config = dict(
    model='image captioner',
    dataset='photos with spoken descriptions (Open Images, Localized Narratives)',
    train_examples=50862,
    image_size=64,
    crop_scale_min=0.5,
    horizontal_flip=True,
    translate=0.12,
    cutout=0.4,
    tokenizer='word',
    vocab_size=4585,
    encoder_arch='resnet',
    encoder_norm='layernorm',
    encoder_activation='gelu',
    encoder_channel_attention='se',
    encoder_depths=[2, 2, 3, 2],
    encoder_kernel_size=3,
    encoder_stem='deep',
    encoder_avg_pool_shortcut=False,
    encoder_widths=[80, 128, 240, 416],
    fusion='prefix',
    label_smoothing=0.05,
    decoder_width=128,
    decoder_layers=8,
    decoder_norm='layernorm',
    decoder_norm_position='sandwich',
    decoder_activation='relu',
    decoder_mlp_ratio=4,
    decoder_head_dim=32,
    decoder_fused_qkv=True,
    decoder_bias='all',
    decoder_qk_norm=True,
    decoder_layer_scale_init=0.1,
    decoder_parallel_block=False,
    decoder_inner_norm=True,
    decoder_positions='sincos',
    decoder_prefix_bidirectional=False,
    decoder_connector='mlp',
    decoder_tie_embeddings=False,
    init='torch_default',
    residual_init='none',
    optimizer='muon',
    muon_scale='match_rms_adamw',
    lr=0.0033,
    momentum=0.95,
    nesterov=True,
    orthogonalizer='newton_schulz_5',
    adamw_lr_other_params=0.00095,
    l1_shrink=0.003,
    ema_decay=0.99,
    magnitude_pruning=0.5,
    steps=7600,
    batch_size=48,
    epochs=7.2,
    lr_schedule='wsd',
    decay_fraction=0.3,
    final_lr_fraction=0.1,
    warmup_steps=760,
    weight_decay=0.1,
    adamw_weight_decay_other_params=0,
)
Rows from block 4 of the text decoder of a small image captioner, named by matrix and row number. Rows with one number belong to one neuron. Each number is 200 + 40 x the weight over its row's rms, rounded and kept within 0 to 999. All counts start at 0.
After each neuron's rows are labels from the 100 texts, of 14976, where the neuron reaches its highest value: "fires on" is the input token at the peak. Only what is clearly more common there than usual is listed. The data: photos with spoken descriptions (Open Images, Localized Narratives).
# fc1: MLP up (decoder.blocks.4.mlp.fc1.weight, 512x128), inputs 0-127
# fc2: MLP down (decoder.blocks.4.mlp.fc2.weight, 128x512, transposed), outputs 0-127

fc1.368,197,200,200,314,258,200,98,199,200,200,200,253,212,115,200,243,258,200,200,220,200,200,200,200,200,200,200,200,152,242,313,200,200,200,200,200,200,200,200,200,164,106,213,200,0,250,200,140,200,200,194,224,200,235,200,200,300,224,158,200,204,212,160,220,200,318,200,200,200,200,173,241,200,200,200,200,200,200,200,200,135,200,200,200,188,143,200,163,279,156,200,200,200,198,200,82,200,200,202,200,261,200,183,200,200,200,200,170,191,200,200,200,233,200,98,200,200,200,200,157,200,268,200,200,181,200,174,200
fc2.368,171,200,240,177,92,193,166,140,200,152,200,181,99,274,200,243,200,200,137,200,136,204,200,200,200,146,222,200,200,267,133,275,227,266,231,200,231,246,200,200,278,267,200,201,200,200,150,286,147,200,208,200,162,200,264,200,114,189,241,182,264,200,200,200,200,178,200,200,162,186,200,200,200,310,200,174,200,165,204,285,244,200,200,234,200,200,178,200,200,203,119,200,190,200,200,326,161,171,297,200,139,200,222,200,200,207,200,203,200,131,200,200,200,143,200,223,200,170,125,201,164,200,200,178,200,200,129,200
fires on: "there"; "we"; "can"

fc1.340,241,200,129,326,306,245,200,183,200,266,114,165,200,168,200,224,200,200,200,200,200,252,242,200,73,257,194,153,237,200,200,335,200,200,200,200,200,200,140,200,200,200,200,214,200,200,200,262,200,273,212,205,200,200,123,200,264,245,200,254,194,200,200,200,200,226,200,200,200,200,200,292,221,200,200,308,200,200,200,200,200,200,200,192,200,200,200,160,296,169,85,200,156,162,254,175,200,200,200,200,200,196,175,200,116,272,200,200,200,174,187,200,200,200,200,214,200,202,259,200,152,204,256,229,200,242,240,197
fc2.340,167,200,268,200,160,185,200,189,197,200,200,280,236,216,200,200,141,200,200,265,200,200,200,200,243,171,186,269,130,200,54,200,200,200,200,200,200,200,212,200,200,200,206,142,104,173,225,200,194,200,200,200,83,253,200,200,132,200,226,200,200,271,200,200,228,200,200,168,147,200,120,200,134,200,200,200,207,244,200,329,243,148,253,200,236,200,102,142,200,200,200,200,200,260,201,200,200,133,234,157,127,233,200,248,200,134,200,175,200,193,200,200,200,200,200,200,263,200,188,134,200,200,170,250,280,112,200,200
fires on: "the"

fc1.434,200,200,168,181,200,200,36,242,200,200,165,200,168,192,200,200,200,288,200,200,198,200,263,186,200,200,200,156,180,223,200,174,200,237,325,288,177,200,200,200,200,199,173,225,85,239,200,107,226,200,176,200,200,200,179,236,204,241,232,259,200,139,194,152,200,288,156,127,200,233,170,133,200,165,280,226,200,222,200,299,243,173,261,112,238,200,166,178,177,200,200,200,200,200,200,200,247,267,200,200,225,200,198,200,200,200,200,200,168,200,112,266,200,200,200,218,200,200,200,200,200,200,200,200,87,178,200,200
fc2.434,200,200,200,205,200,225,350,288,200,200,200,200,200,173,142,188,200,203,287,188,200,200,200,200,200,200,200,267,200,211,171,200,200,204,148,222,251,200,200,200,175,200,110,77,201,173,200,174,186,200,200,265,149,231,200,103,289,200,200,154,164,200,200,165,227,200,200,200,177,200,200,342,222,253,208,201,287,226,200,132,200,244,220,200,168,125,200,194,200,210,200,200,200,164,237,200,106,200,190,150,218,200,200,164,150,200,200,200,136,232,258,200,200,200,247,249,200,137,132,200,146,185,200,200,223,272,200,210
fires on: "and"; "two"

fc1.1,112,118,90,132,200,142,227,195,200,200,200,173,221,200,246,200,200,200,200,196,230,200,200,218,184,200,137,269,181,257,200,215,200,211,200,170,93,200,200,303,200,226,91,165,200,200,200,200,200,200,270,161,200,200,200,200,200,200,200,196,288,200,258,200,200,258,311,131,200,200,200,200,238,195,218,200,185,200,164,239,200,200,200,200,200,222,200,200,200,160,200,202,200,133,200,200,200,327,250,200,250,224,200,255,200,200,200,107,209,79,155,200,200,200,179,200,255,200,200,211,133,245,200,134,200,200,200,157
fc2.1,215,200,243,261,200,200,197,148,222,223,200,194,200,140,200,161,257,200,200,262,183,92,189,222,200,200,200,298,200,200,187,263,308,200,200,200,200,81,258,157,228,200,200,202,200,171,191,207,200,200,141,200,200,200,267,97,200,200,200,200,150,200,166,200,200,200,75,200,200,200,135,170,246,122,200,200,259,200,200,200,169,225,303,170,200,200,208,200,200,200,254,190,200,200,135,200,193,200,204,178,249,109,101,200,200,200,248,140,191,198,199,219,200,168,186,248,184,229,290,200,200,200,200,198,290,200,226,200
fires on: "the"

fc1.303,200,200,200,286,200,200,200,200,208,200,182,132,293,152,200,200,200,200,120,200,149,158,200,200,200,200,200,240,200,200,200,200,200,200,200,200,200,200,200,254,200,200,186,200,241,297,265,200,200,119,200,200,24,200,200,200,327,200,200,176,280,74,200,233,200,135,182,200,200,258,200,225,225,200,200,188,200,200,224,294,192,200,200,200,268,200,200,200,200,200,200,162,200,196,181,200,200,200,159,200,169,200,276,200,193,156,248,200,141,200,181,201,189,135,200,200,230,292,200,200,306,129,200,197,200,166,179,200
fc2.303,214,421,200,260,221,200,200,200,200,137,200,200,114,242,200,200,200,200,200,165,200,200,170,200,200,200,105,200,228,200,200,200,243,115,200,200,200,200,200,200,236,200,125,264,253,200,157,200,201,198,200,200,200,200,200,228,200,200,240,200,200,200,200,200,200,286,210,200,200,200,200,200,231,146,317,200,200,112,174,192,200,154,200,200,140,200,250,268,32,200,200,265,200,200,162,193,200,200,200,200,200,198,200,200,200,130,200,200,160,124,200,160,176,200,200,200,242,200,200,221,220,237,200,200,211,227,200,200
fires on: "and"; ","; "few"; "this"

fc1.72,200,200,80,200,200,197,200,200,184,221,178,200,155,200,200,200,200,179,110,200,200,290,159,235,200,206,184,272,200,182,200,200,247,200,200,243,200,200,200,200,267,200,305,200,200,200,193,218,240,200,200,233,218,212,206,200,200,200,275,225,133,161,200,244,200,126,200,200,244,90,200,200,200,250,280,200,200,200,237,146,200,200,200,200,200,200,186,279,202,176,329,100,113,200,282,200,200,200,121,177,191,124,172,200,210,197,117,162,200,200,280,200,200,134,200,216,247,200,201,243,200,234,257,216,161,214,192,200
fc2.72,198,229,200,269,200,197,200,330,211,200,46,302,200,298,161,200,200,200,211,150,159,200,126,200,200,200,200,200,200,284,308,200,200,242,200,200,141,200,152,200,200,200,200,176,200,200,203,200,231,200,313,200,177,243,200,149,200,200,200,200,202,200,191,200,176,203,200,200,144,175,200,191,200,143,167,200,200,243,200,200,357,200,200,201,249,200,252,200,217,129,176,181,200,200,194,200,200,142,240,200,200,200,200,200,200,200,200,200,200,274,200,200,213,200,299,208,155,139,200,200,128,233,200,220,200,189,240,200
fires on: "can"

fc1.438,190,208,200,200,200,200,271,128,251,200,200,200,200,200,125,229,200,200,200,129,200,251,200,200,205,149,200,200,200,200,200,262,220,262,130,200,200,200,200,200,200,219,269,200,103,200,175,200,206,267,182,163,200,200,207,236,321,110,138,178,200,263,270,200,200,197,200,200,200,200,200,200,200,252,129,200,200,200,200,200,161,200,200,200,288,200,179,200,214,215,111,200,154,200,200,174,200,161,179,200,254,200,200,249,151,219,200,276,276,202,90,200,200,176,211,200,212,200,200,244,107,200,200,137,200,99,171,79
fc2.438,218,200,200,200,200,218,200,277,200,268,259,183,195,200,200,302,196,264,200,200,200,200,265,200,200,200,70,200,200,205,200,200,200,200,200,200,314,200,221,60,200,200,200,200,200,173,233,210,200,100,200,200,190,200,192,200,278,166,200,71,200,75,200,173,200,200,239,200,200,200,172,157,258,166,200,200,200,200,200,200,200,191,150,246,225,200,200,200,262,200,200,290,161,214,230,200,215,200,88,137,238,147,200,233,252,200,256,200,200,166,208,200,145,200,200,200,200,200,132,200,200,200,209,257,200,200,200,200
fires on: "can"

fc1.81,200,200,200,200,200,200,269,200,224,148,191,200,200,268,200,200,200,200,213,202,242,200,121,200,200,200,278,235,200,200,200,263,200,200,194,200,200,200,200,217,200,200,200,200,200,200,214,200,298,200,200,268,200,205,46,200,228,200,200,306,144,206,200,133,200,200,200,233,200,143,264,200,221,200,166,200,200,200,200,200,200,200,200,175,200,171,322,200,200,200,225,200,200,200,200,153,146,200,200,181,347,200,232,200,328,99,200,184,254,200,247,225,200,200,191,246,200,200,135,63,200,200,200,159,200,200,200,200
fc2.81,200,173,200,220,200,199,200,200,128,178,181,200,113,204,200,200,253,200,200,185,205,158,200,200,257,200,100,263,271,200,200,200,248,200,293,200,200,200,200,200,204,200,229,188,200,294,261,201,200,135,336,273,200,200,220,200,130,317,200,262,200,160,163,200,200,162,166,200,200,200,194,42,185,166,211,200,201,234,200,200,100,267,146,110,200,200,200,200,200,200,200,200,200,200,201,185,200,278,200,200,200,200,200,187,200,122,200,157,265,155,200,198,200,200,225,200,200,239,200,200,222,272,175,200,200,200,200,200
fires on: "of"; "there"

fc1.148,200,200,206,168,178,156,200,200,198,210,200,200,200,200,293,200,200,217,151,200,326,200,200,275,200,200,179,200,200,200,200,274,200,200,200,226,240,163,129,217,200,131,200,200,200,200,200,200,338,200,200,200,200,200,200,200,148,217,230,152,200,200,200,200,200,200,200,200,200,278,208,200,200,86,142,200,242,200,200,200,127,200,290,198,200,200,200,246,200,231,200,219,200,200,342,200,242,177,184,184,155,200,284,190,335,298,295,197,200,154,146,200,200,200,171,200,200,200,200,200,200,200,138,188,200,200,142,200
fc2.148,165,184,200,200,294,228,174,304,132,99,200,200,200,131,211,200,200,164,200,200,187,200,200,194,149,71,175,200,200,200,239,254,124,148,297,200,200,200,191,200,200,209,277,200,119,200,200,200,200,200,192,200,200,292,230,136,200,244,200,203,200,200,200,200,229,210,149,200,200,215,250,200,200,200,200,200,200,200,256,200,200,200,107,136,200,200,200,200,142,151,200,200,212,256,258,200,200,200,291,220,217,178,200,218,200,156,333,166,226,279,200,178,93,200,200,200,200,200,200,184,200,184,156,210,200,267,200,200
fires on: "of"; ","; "which"

fc1.425,200,154,134,126,232,237,194,283,198,206,200,200,137,200,200,200,185,200,103,200,200,200,238,151,165,145,200,200,200,228,200,200,137,141,142,200,200,200,200,200,200,200,263,168,76,215,61,200,200,200,232,201,205,200,162,111,200,192,198,200,200,132,287,200,175,237,200,255,114,200,220,200,200,229,143,200,245,206,258,281,263,200,275,200,203,149,198,178,200,200,200,235,200,200,200,213,200,200,200,200,262,200,200,200,200,82,204,236,223,200,250,250,218,200,200,200,240,251,200,200,200,215,200,123,109,200,200,229
fc2.425,164,227,200,310,210,200,251,200,253,114,200,167,208,200,218,204,200,200,172,200,239,250,221,200,200,225,265,201,255,200,200,140,193,200,200,168,277,200,200,231,197,230,268,205,271,135,200,200,200,182,243,200,200,164,208,103,201,193,200,108,281,200,344,272,200,200,218,200,200,200,200,173,200,147,160,200,200,236,56,196,207,187,200,264,221,288,200,200,234,175,200,200,200,200,200,200,151,200,200,137,200,200,200,210,200,200,200,242,200,221,200,200,147,200,227,210,203,200,205,103,200,299,174,108,200,200,200,218
fires on: "there"

fc1.471,200,157,200,190,245,200,200,200,106,200,200,200,256,200,134,152,200,200,200,200,201,200,200,200,200,134,317,200,200,200,200,357,262,163,243,229,200,200,144,200,200,176,139,235,146,200,222,197,245,271,207,176,200,189,184,200,174,269,274,293,200,202,188,200,160,200,200,200,163,200,200,178,200,234,198,135,200,200,322,142,145,200,200,200,200,183,291,200,200,200,200,228,152,114,246,221,148,189,184,200,200,200,200,200,177,200,200,190,200,200,246,231,193,200,200,200,239,186,55,248,200,290,200,200,200,209,200,200
fc2.471,129,200,158,219,134,200,175,200,200,205,200,202,200,198,289,200,304,268,200,200,328,216,226,200,200,200,200,206,200,212,177,195,198,210,230,200,200,200,200,200,200,200,162,105,211,200,200,200,179,151,192,256,200,288,200,208,202,154,200,287,204,200,200,200,237,82,217,177,200,200,200,200,200,180,181,211,200,200,127,220,285,121,264,200,259,200,187,200,200,200,200,200,256,265,195,230,199,93,200,200,160,200,257,200,248,269,174,200,146,242,200,164,221,150,251,123,110,200,200,163,172,243,122,212,160,200,156,200
fires on: "the"; "at"

fc1.140,200,200,208,176,200,200,160,187,117,200,203,200,200,213,200,166,283,200,168,201,200,283,128,301,225,200,200,276,205,200,156,222,232,200,246,200,200,200,157,200,263,200,315,231,200,200,186,217,177,200,261,200,198,273,200,200,200,200,153,200,374,200,266,200,200,200,307,200,226,200,193,233,228,185,200,138,200,200,200,200,200,221,200,240,107,155,200,248,204,150,122,200,200,200,242,136,183,241,200,200,281,223,195,168,238,200,200,155,200,200,222,272,200,200,200,200,184,200,138,200,233,284,200,178,200,200,200,125
fc2.140,200,200,200,200,200,200,182,200,221,200,217,243,200,200,200,200,148,137,200,200,64,106,200,175,200,150,200,200,200,249,122,184,200,200,228,200,244,140,200,287,200,200,178,200,208,255,200,200,200,178,200,202,281,200,202,258,242,189,128,170,207,200,200,200,145,218,200,195,200,200,200,200,152,200,200,200,200,215,200,264,146,200,207,200,156,200,116,169,265,184,256,200,103,200,239,200,175,200,143,200,226,113,200,200,160,301,200,200,140,200,200,200,200,200,200,271,172,200,200,298,89,200,188,255,226,200,303,104
fires on: "of"; "the"

fc1.263,200,178,236,200,200,140,235,212,200,213,200,245,274,200,200,361,231,203,178,200,363,200,200,184,200,200,200,200,200,200,162,158,130,200,200,200,206,80,200,200,200,159,210,200,200,200,200,200,200,200,200,200,200,228,200,230,200,256,237,200,123,136,274,200,311,200,200,211,200,200,200,200,200,200,200,201,200,252,197,280,200,222,273,200,200,200,200,204,200,200,200,87,200,200,200,200,200,221,137,225,200,286,200,200,200,175,200,200,139,200,135,200,200,229,231,144,200,200,193,199,200,200,108,200,200,200,73,200
fc2.263,200,200,200,200,223,200,202,200,200,200,200,229,200,200,260,200,200,151,200,186,232,151,200,136,200,276,187,200,249,236,339,253,204,200,252,158,200,200,200,250,169,256,200,204,242,200,212,200,252,288,168,129,200,117,200,200,200,149,162,200,231,199,241,200,239,200,192,200,200,149,244,200,200,200,200,200,205,200,200,284,144,211,200,246,200,104,216,24,224,200,298,188,200,200,200,200,200,223,319,200,118,170,200,200,200,167,189,200,200,167,200,200,215,200,200,170,200,200,140,163,127,152,164,200,164,200,136,178
fires on: "and"

fc1.380,200,200,200,200,190,195,200,225,200,200,266,200,200,237,200,245,228,188,162,200,242,179,200,200,177,200,247,180,215,220,91,154,200,200,200,167,191,159,200,133,200,200,215,194,200,167,144,200,200,200,200,200,365,91,70,200,200,200,277,200,170,202,173,200,200,200,200,235,200,200,249,156,200,287,200,200,187,200,246,98,200,268,200,210,282,231,200,202,200,200,150,197,200,200,200,137,150,303,200,256,203,115,182,242,186,200,200,200,200,168,143,200,156,179,200,229,200,252,200,200,200,200,200,208,200,138,106,129
fc2.380,200,287,200,181,291,200,296,200,218,200,211,72,200,200,163,93,200,213,200,200,200,178,200,213,200,200,155,200,174,248,200,273,200,276,254,200,244,196,172,108,200,181,181,189,200,174,200,200,200,200,235,200,200,198,203,200,200,208,181,200,178,236,195,200,200,200,143,238,88,207,200,200,200,123,273,158,200,240,234,222,208,187,200,200,104,200,164,200,200,199,196,200,207,151,171,200,200,200,190,200,200,200,200,200,206,200,168,216,212,276,200,187,305,133,183,120,74,200,285,241,216,177,200,271,276,200,200,200
fires on: "and"; "color"

fc1.128,200,200,200,225,99,200,200,200,223,200,200,200,201,200,251,200,174,253,200,193,229,203,237,200,200,161,200,171,173,214,200,240,127,248,177,200,200,329,200,198,249,249,200,222,200,200,200,224,200,276,200,200,200,209,314,215,199,200,258,163,216,200,269,246,194,200,200,93,75,200,183,104,200,200,200,119,200,200,200,200,188,200,200,195,200,273,172,200,191,204,200,180,200,200,159,270,272,200,200,200,200,200,155,200,194,274,200,200,209,217,103,200,251,200,202,200,238,200,169,200,66,200,200,274,200,228,200,98
fc2.128,200,191,200,200,204,204,200,200,200,231,200,263,200,200,218,234,273,283,200,344,157,200,233,200,200,200,177,200,185,120,200,302,255,124,200,200,243,200,200,162,171,198,200,196,200,189,191,192,200,200,200,200,97,200,266,200,200,200,138,200,88,200,174,200,227,177,200,206,200,219,200,200,200,114,196,200,200,185,209,200,124,200,306,200,200,111,147,200,152,276,200,235,207,200,237,126,200,200,200,200,192,200,200,200,247,185,200,241,200,200,200,256,146,200,266,270,200,200,228,200,200,200,200,46,243,203,215,200
fires on: "can"

fc1.73,147,200,138,276,200,200,144,289,248,236,208,200,176,200,200,162,200,200,200,200,161,200,200,162,252,219,238,115,270,227,264,152,141,200,195,200,200,200,231,200,265,200,182,200,215,200,200,200,212,207,256,200,200,207,200,185,200,297,200,256,200,200,161,217,288,269,200,238,200,206,200,200,194,106,200,200,200,200,255,203,305,210,267,200,200,261,200,161,176,146,200,200,200,200,244,200,200,200,165,119,99,200,280,89,173,282,200,200,210,200,200,188,200,110,200,200,246,103,175,263,209,200,195,178,206,200,200,180
fc2.73,200,200,303,200,200,135,202,200,200,207,182,187,200,200,200,143,211,229,200,139,224,225,254,200,195,200,200,249,200,70,186,200,200,237,200,200,200,200,200,287,245,190,158,94,200,135,200,171,169,200,186,200,217,192,200,200,105,223,200,200,200,200,200,200,200,163,200,291,190,96,200,200,203,113,263,256,200,145,200,203,200,200,226,137,200,259,200,200,164,194,182,188,272,182,175,200,235,200,200,206,341,200,154,218,261,200,109,200,198,200,136,297,200,232,173,200,209,221,200,247,137,260,200,200,200,200,238,167
fires on: "a"; "inside"

fc1.317,200,161,219,213,200,200,200,175,200,200,200,200,200,199,200,200,200,222,200,191,220,200,260,200,225,200,164,175,200,197,197,255,123,200,200,137,200,200,219,259,273,135,200,151,200,80,200,175,200,200,218,152,154,200,79,200,250,285,200,200,162,200,284,200,200,200,200,222,200,291,200,168,174,200,154,231,200,160,239,224,200,171,200,200,200,200,200,244,200,200,227,200,200,200,267,145,200,288,115,232,284,200,200,291,163,200,200,200,127,138,226,111,200,200,204,200,44,200,200,239,200,200,200,177,117,200,200,158
fc2.317,286,200,143,200,200,200,200,200,200,200,200,174,200,91,144,257,200,200,200,103,200,200,200,200,252,260,200,200,144,200,200,279,200,200,117,200,200,191,200,200,167,272,200,200,134,208,200,200,201,200,204,243,200,200,200,214,173,200,140,143,200,269,200,200,200,174,234,226,200,175,200,210,192,224,200,230,204,200,200,200,158,333,200,200,200,236,207,200,200,190,252,200,127,211,200,251,200,226,200,200,213,200,322,200,251,200,223,139,279,294,176,166,151,186,200,110,200,358,214,245,200,200,200,200,200,264,217,200
fires on: "there"

fc1.447,277,193,200,200,293,215,182,128,213,200,199,187,185,200,200,200,200,200,200,200,167,200,203,200,158,200,247,219,219,200,200,200,179,200,160,200,269,280,157,200,200,200,262,200,108,200,200,200,303,200,255,298,219,200,200,200,195,200,231,200,181,200,251,200,255,200,200,250,200,200,174,200,200,200,200,200,200,126,200,286,200,152,200,151,200,200,172,200,296,260,294,200,226,261,200,326,200,161,214,200,131,268,200,261,135,200,200,200,160,207,128,200,153,158,118,200,226,200,200,187,163,157,200,276,200,200,99,200
fc2.447,221,183,200,244,200,246,229,300,304,212,275,163,200,187,209,171,200,200,129,200,200,153,147,116,200,244,222,190,223,200,200,182,83,209,200,200,242,163,127,263,211,200,200,200,223,212,200,238,200,200,169,200,200,142,200,296,189,200,239,116,138,200,260,200,251,248,200,179,200,161,200,200,246,184,246,164,200,200,189,240,216,200,246,178,208,200,200,239,155,188,200,275,251,255,230,166,200,200,200,128,234,221,200,200,200,200,200,200,165,167,200,134,136,154,198,200,322,249,200,214,273,144,200,215,122,236,264,200
fires on: "and"; "some"

fc1.465,200,253,200,200,270,227,200,167,200,359,200,200,156,200,118,100,200,196,138,286,200,202,200,200,130,200,200,147,200,175,200,221,191,172,269,210,200,200,200,200,256,200,200,200,352,200,200,125,200,200,245,200,96,200,200,186,200,200,200,206,148,262,209,200,200,176,110,234,200,189,184,261,220,281,200,228,200,200,200,200,181,200,249,200,200,244,200,221,170,200,104,200,200,142,200,200,200,200,178,200,206,200,200,200,180,265,212,200,237,150,212,119,200,200,197,200,189,200,171,184,200,228,200,200,122,298,210,200
fc2.465,117,252,279,200,200,200,98,200,200,200,200,200,200,267,181,177,200,200,200,178,200,200,200,200,222,225,200,152,200,147,146,176,221,200,203,189,184,200,200,200,200,247,144,200,200,200,99,200,200,208,149,202,200,200,235,200,160,200,200,62,259,200,200,200,180,200,200,200,200,138,200,200,188,275,200,200,169,200,277,336,257,188,200,126,200,200,203,200,200,194,234,200,222,200,200,200,200,313,130,200,200,192,200,200,292,230,304,200,200,244,182,200,208,121,200,200,200,161,200,267,289,200,242,200,200,303,200,200
fires on: "a"; "is"

fc1.478,200,200,200,195,223,200,200,200,159,200,200,200,200,249,261,200,160,200,200,210,200,240,208,200,200,245,197,251,185,258,200,200,103,196,83,200,177,267,200,249,276,200,200,200,200,200,200,303,138,200,200,200,168,243,254,200,177,175,193,154,91,200,136,200,200,196,200,200,200,200,185,200,249,124,286,200,285,200,200,234,200,273,225,200,209,200,198,288,200,200,139,200,163,200,200,200,200,140,318,134,200,159,263,200,264,237,154,200,200,200,173,200,200,200,135,109,200,200,182,152,195,284,200,219,118,200,200,229
fc2.478,192,169,161,200,73,200,200,200,116,200,260,194,165,200,147,200,246,200,200,200,200,251,250,200,271,200,231,200,196,242,200,151,200,200,200,200,200,166,200,189,200,200,236,200,331,200,243,2,200,200,193,200,200,200,200,200,200,154,200,200,114,211,200,196,200,89,200,200,200,171,200,200,200,128,170,200,129,269,200,197,200,200,148,200,260,200,200,200,200,200,119,144,154,200,204,156,194,200,200,331,200,200,181,200,200,119,200,234,200,268,223,247,200,200,187,200,200,200,200,237,200,183,200,200,200,200,200,200
fires on: "of"

fc1.183,200,200,200,177,223,200,226,215,139,167,200,200,283,270,200,200,200,73,200,200,263,200,200,242,200,162,281,212,200,112,200,206,225,240,200,259,200,249,200,200,201,205,200,200,138,200,166,200,214,200,200,269,200,200,200,152,263,259,200,200,235,218,200,183,200,200,200,199,367,200,222,59,239,200,200,200,200,159,200,200,200,200,200,170,248,202,250,243,200,200,119,197,200,200,268,200,200,141,200,200,200,146,200,200,200,200,200,197,259,200,200,266,200,200,200,235,151,227,200,191,200,200,200,61,181,119,141,200
fc2.183,88,200,200,200,197,171,101,241,200,200,200,200,200,185,200,174,200,235,200,200,227,288,200,200,238,177,200,200,200,200,277,200,200,209,269,174,200,229,215,200,343,200,187,200,181,168,200,97,200,200,200,241,215,226,121,286,287,200,112,200,200,223,58,200,315,200,200,200,200,211,200,236,152,185,200,200,220,233,313,200,200,151,200,186,177,200,200,283,200,200,200,200,239,200,156,200,200,200,200,200,200,200,200,272,287,200,200,178,198,200,200,200,200,172,200,141,200,200,200,200,227,206,200,200,200,207,206,119
fires on: "of"; "other"; "air"; "an"

fc1.197,244,42,200,157,200,145,200,126,200,225,200,200,200,200,200,200,262,107,200,206,200,200,200,200,200,200,329,200,268,200,200,200,234,200,200,143,200,200,200,132,176,157,219,276,200,135,200,200,188,200,290,200,200,200,200,248,191,204,200,205,200,223,235,95,175,200,200,200,200,219,200,250,200,117,174,200,200,206,200,200,197,200,200,200,165,200,200,200,200,200,122,195,200,226,200,124,198,215,200,200,200,200,178,328,236,200,200,192,200,169,202,200,85,200,282,200,183,200,110,228,184,200,200,200,318,187,200,200
fc2.197,200,200,200,249,78,200,200,200,199,200,200,200,200,200,206,200,200,200,200,200,200,131,200,200,261,200,246,200,162,200,188,167,240,200,200,200,200,194,206,280,200,92,322,200,200,200,200,222,145,200,193,200,200,200,100,200,200,200,114,253,200,266,200,200,200,200,197,200,134,200,91,200,200,200,179,200,153,200,200,200,200,215,239,37,200,200,200,200,216,200,153,200,200,200,141,196,275,200,200,277,202,185,229,200,200,200,200,200,200,200,219,152,188,173,200,200,303,200,315,236,107,200,177,215,286,200,200,200
fires on: "a"; "one"

fc1.92,167,219,275,200,200,200,200,200,200,200,200,200,234,118,200,253,303,200,127,200,184,108,200,200,194,180,200,200,185,170,200,191,194,233,200,178,200,200,200,200,244,169,200,193,200,168,200,254,202,200,176,256,200,205,200,200,218,202,156,200,207,200,269,200,234,200,150,200,272,200,200,200,200,165,127,200,200,202,200,267,252,200,186,196,0,300,168,200,200,258,200,200,230,200,195,268,200,235,200,157,272,200,200,250,228,182,200,241,141,201,119,218,200,200,292,200,200,245,150,172,267,200,227,204,200,200,200,75
fc2.92,200,200,180,190,197,155,253,176,200,261,163,209,129,200,200,137,242,200,200,145,200,200,152,154,200,200,234,140,285,316,200,200,200,200,200,200,308,268,184,200,214,242,200,211,219,200,200,200,187,217,215,246,200,200,231,244,201,200,200,200,285,200,187,163,200,278,190,200,200,200,209,205,203,192,200,140,200,200,228,209,200,190,224,200,200,69,200,200,235,187,200,200,200,200,200,87,200,200,270,200,145,200,189,84,229,209,79,200,205,196,271,108,267,168,200,200,155,235,156,200,194,198,126,162,200,153,257,200
fires on: "and"

fc1.250,238,246,171,200,200,200,200,200,315,200,130,135,212,200,294,187,200,200,200,164,243,166,226,200,142,221,200,200,200,200,200,306,175,200,200,200,200,171,200,142,200,167,200,268,250,196,200,176,236,200,127,240,200,200,194,170,198,256,200,259,205,173,200,113,154,200,180,200,200,178,250,200,200,200,344,188,150,121,200,198,170,200,200,204,194,200,198,247,251,200,200,200,200,240,200,200,285,200,282,200,200,150,200,114,200,79,206,200,200,176,200,275,146,200,200,219,130,274,200,200,199,206,176,154,241,200,123,200
fc2.250,205,203,200,165,251,200,171,204,182,202,200,200,200,213,116,305,210,163,200,162,200,187,200,200,200,168,200,195,200,263,137,200,213,205,200,234,200,200,99,259,211,200,200,200,104,158,223,215,185,200,202,213,114,227,212,200,200,226,200,200,200,200,95,200,200,200,310,126,209,200,272,200,200,139,297,297,239,247,200,210,215,207,200,99,144,200,200,206,214,200,260,203,200,161,200,200,179,169,101,269,314,142,200,200,170,172,200,252,200,278,200,200,200,200,200,176,200,200,233,175,136,258,200,200,200,164,200,188
fires on: "the"; "in"; "this"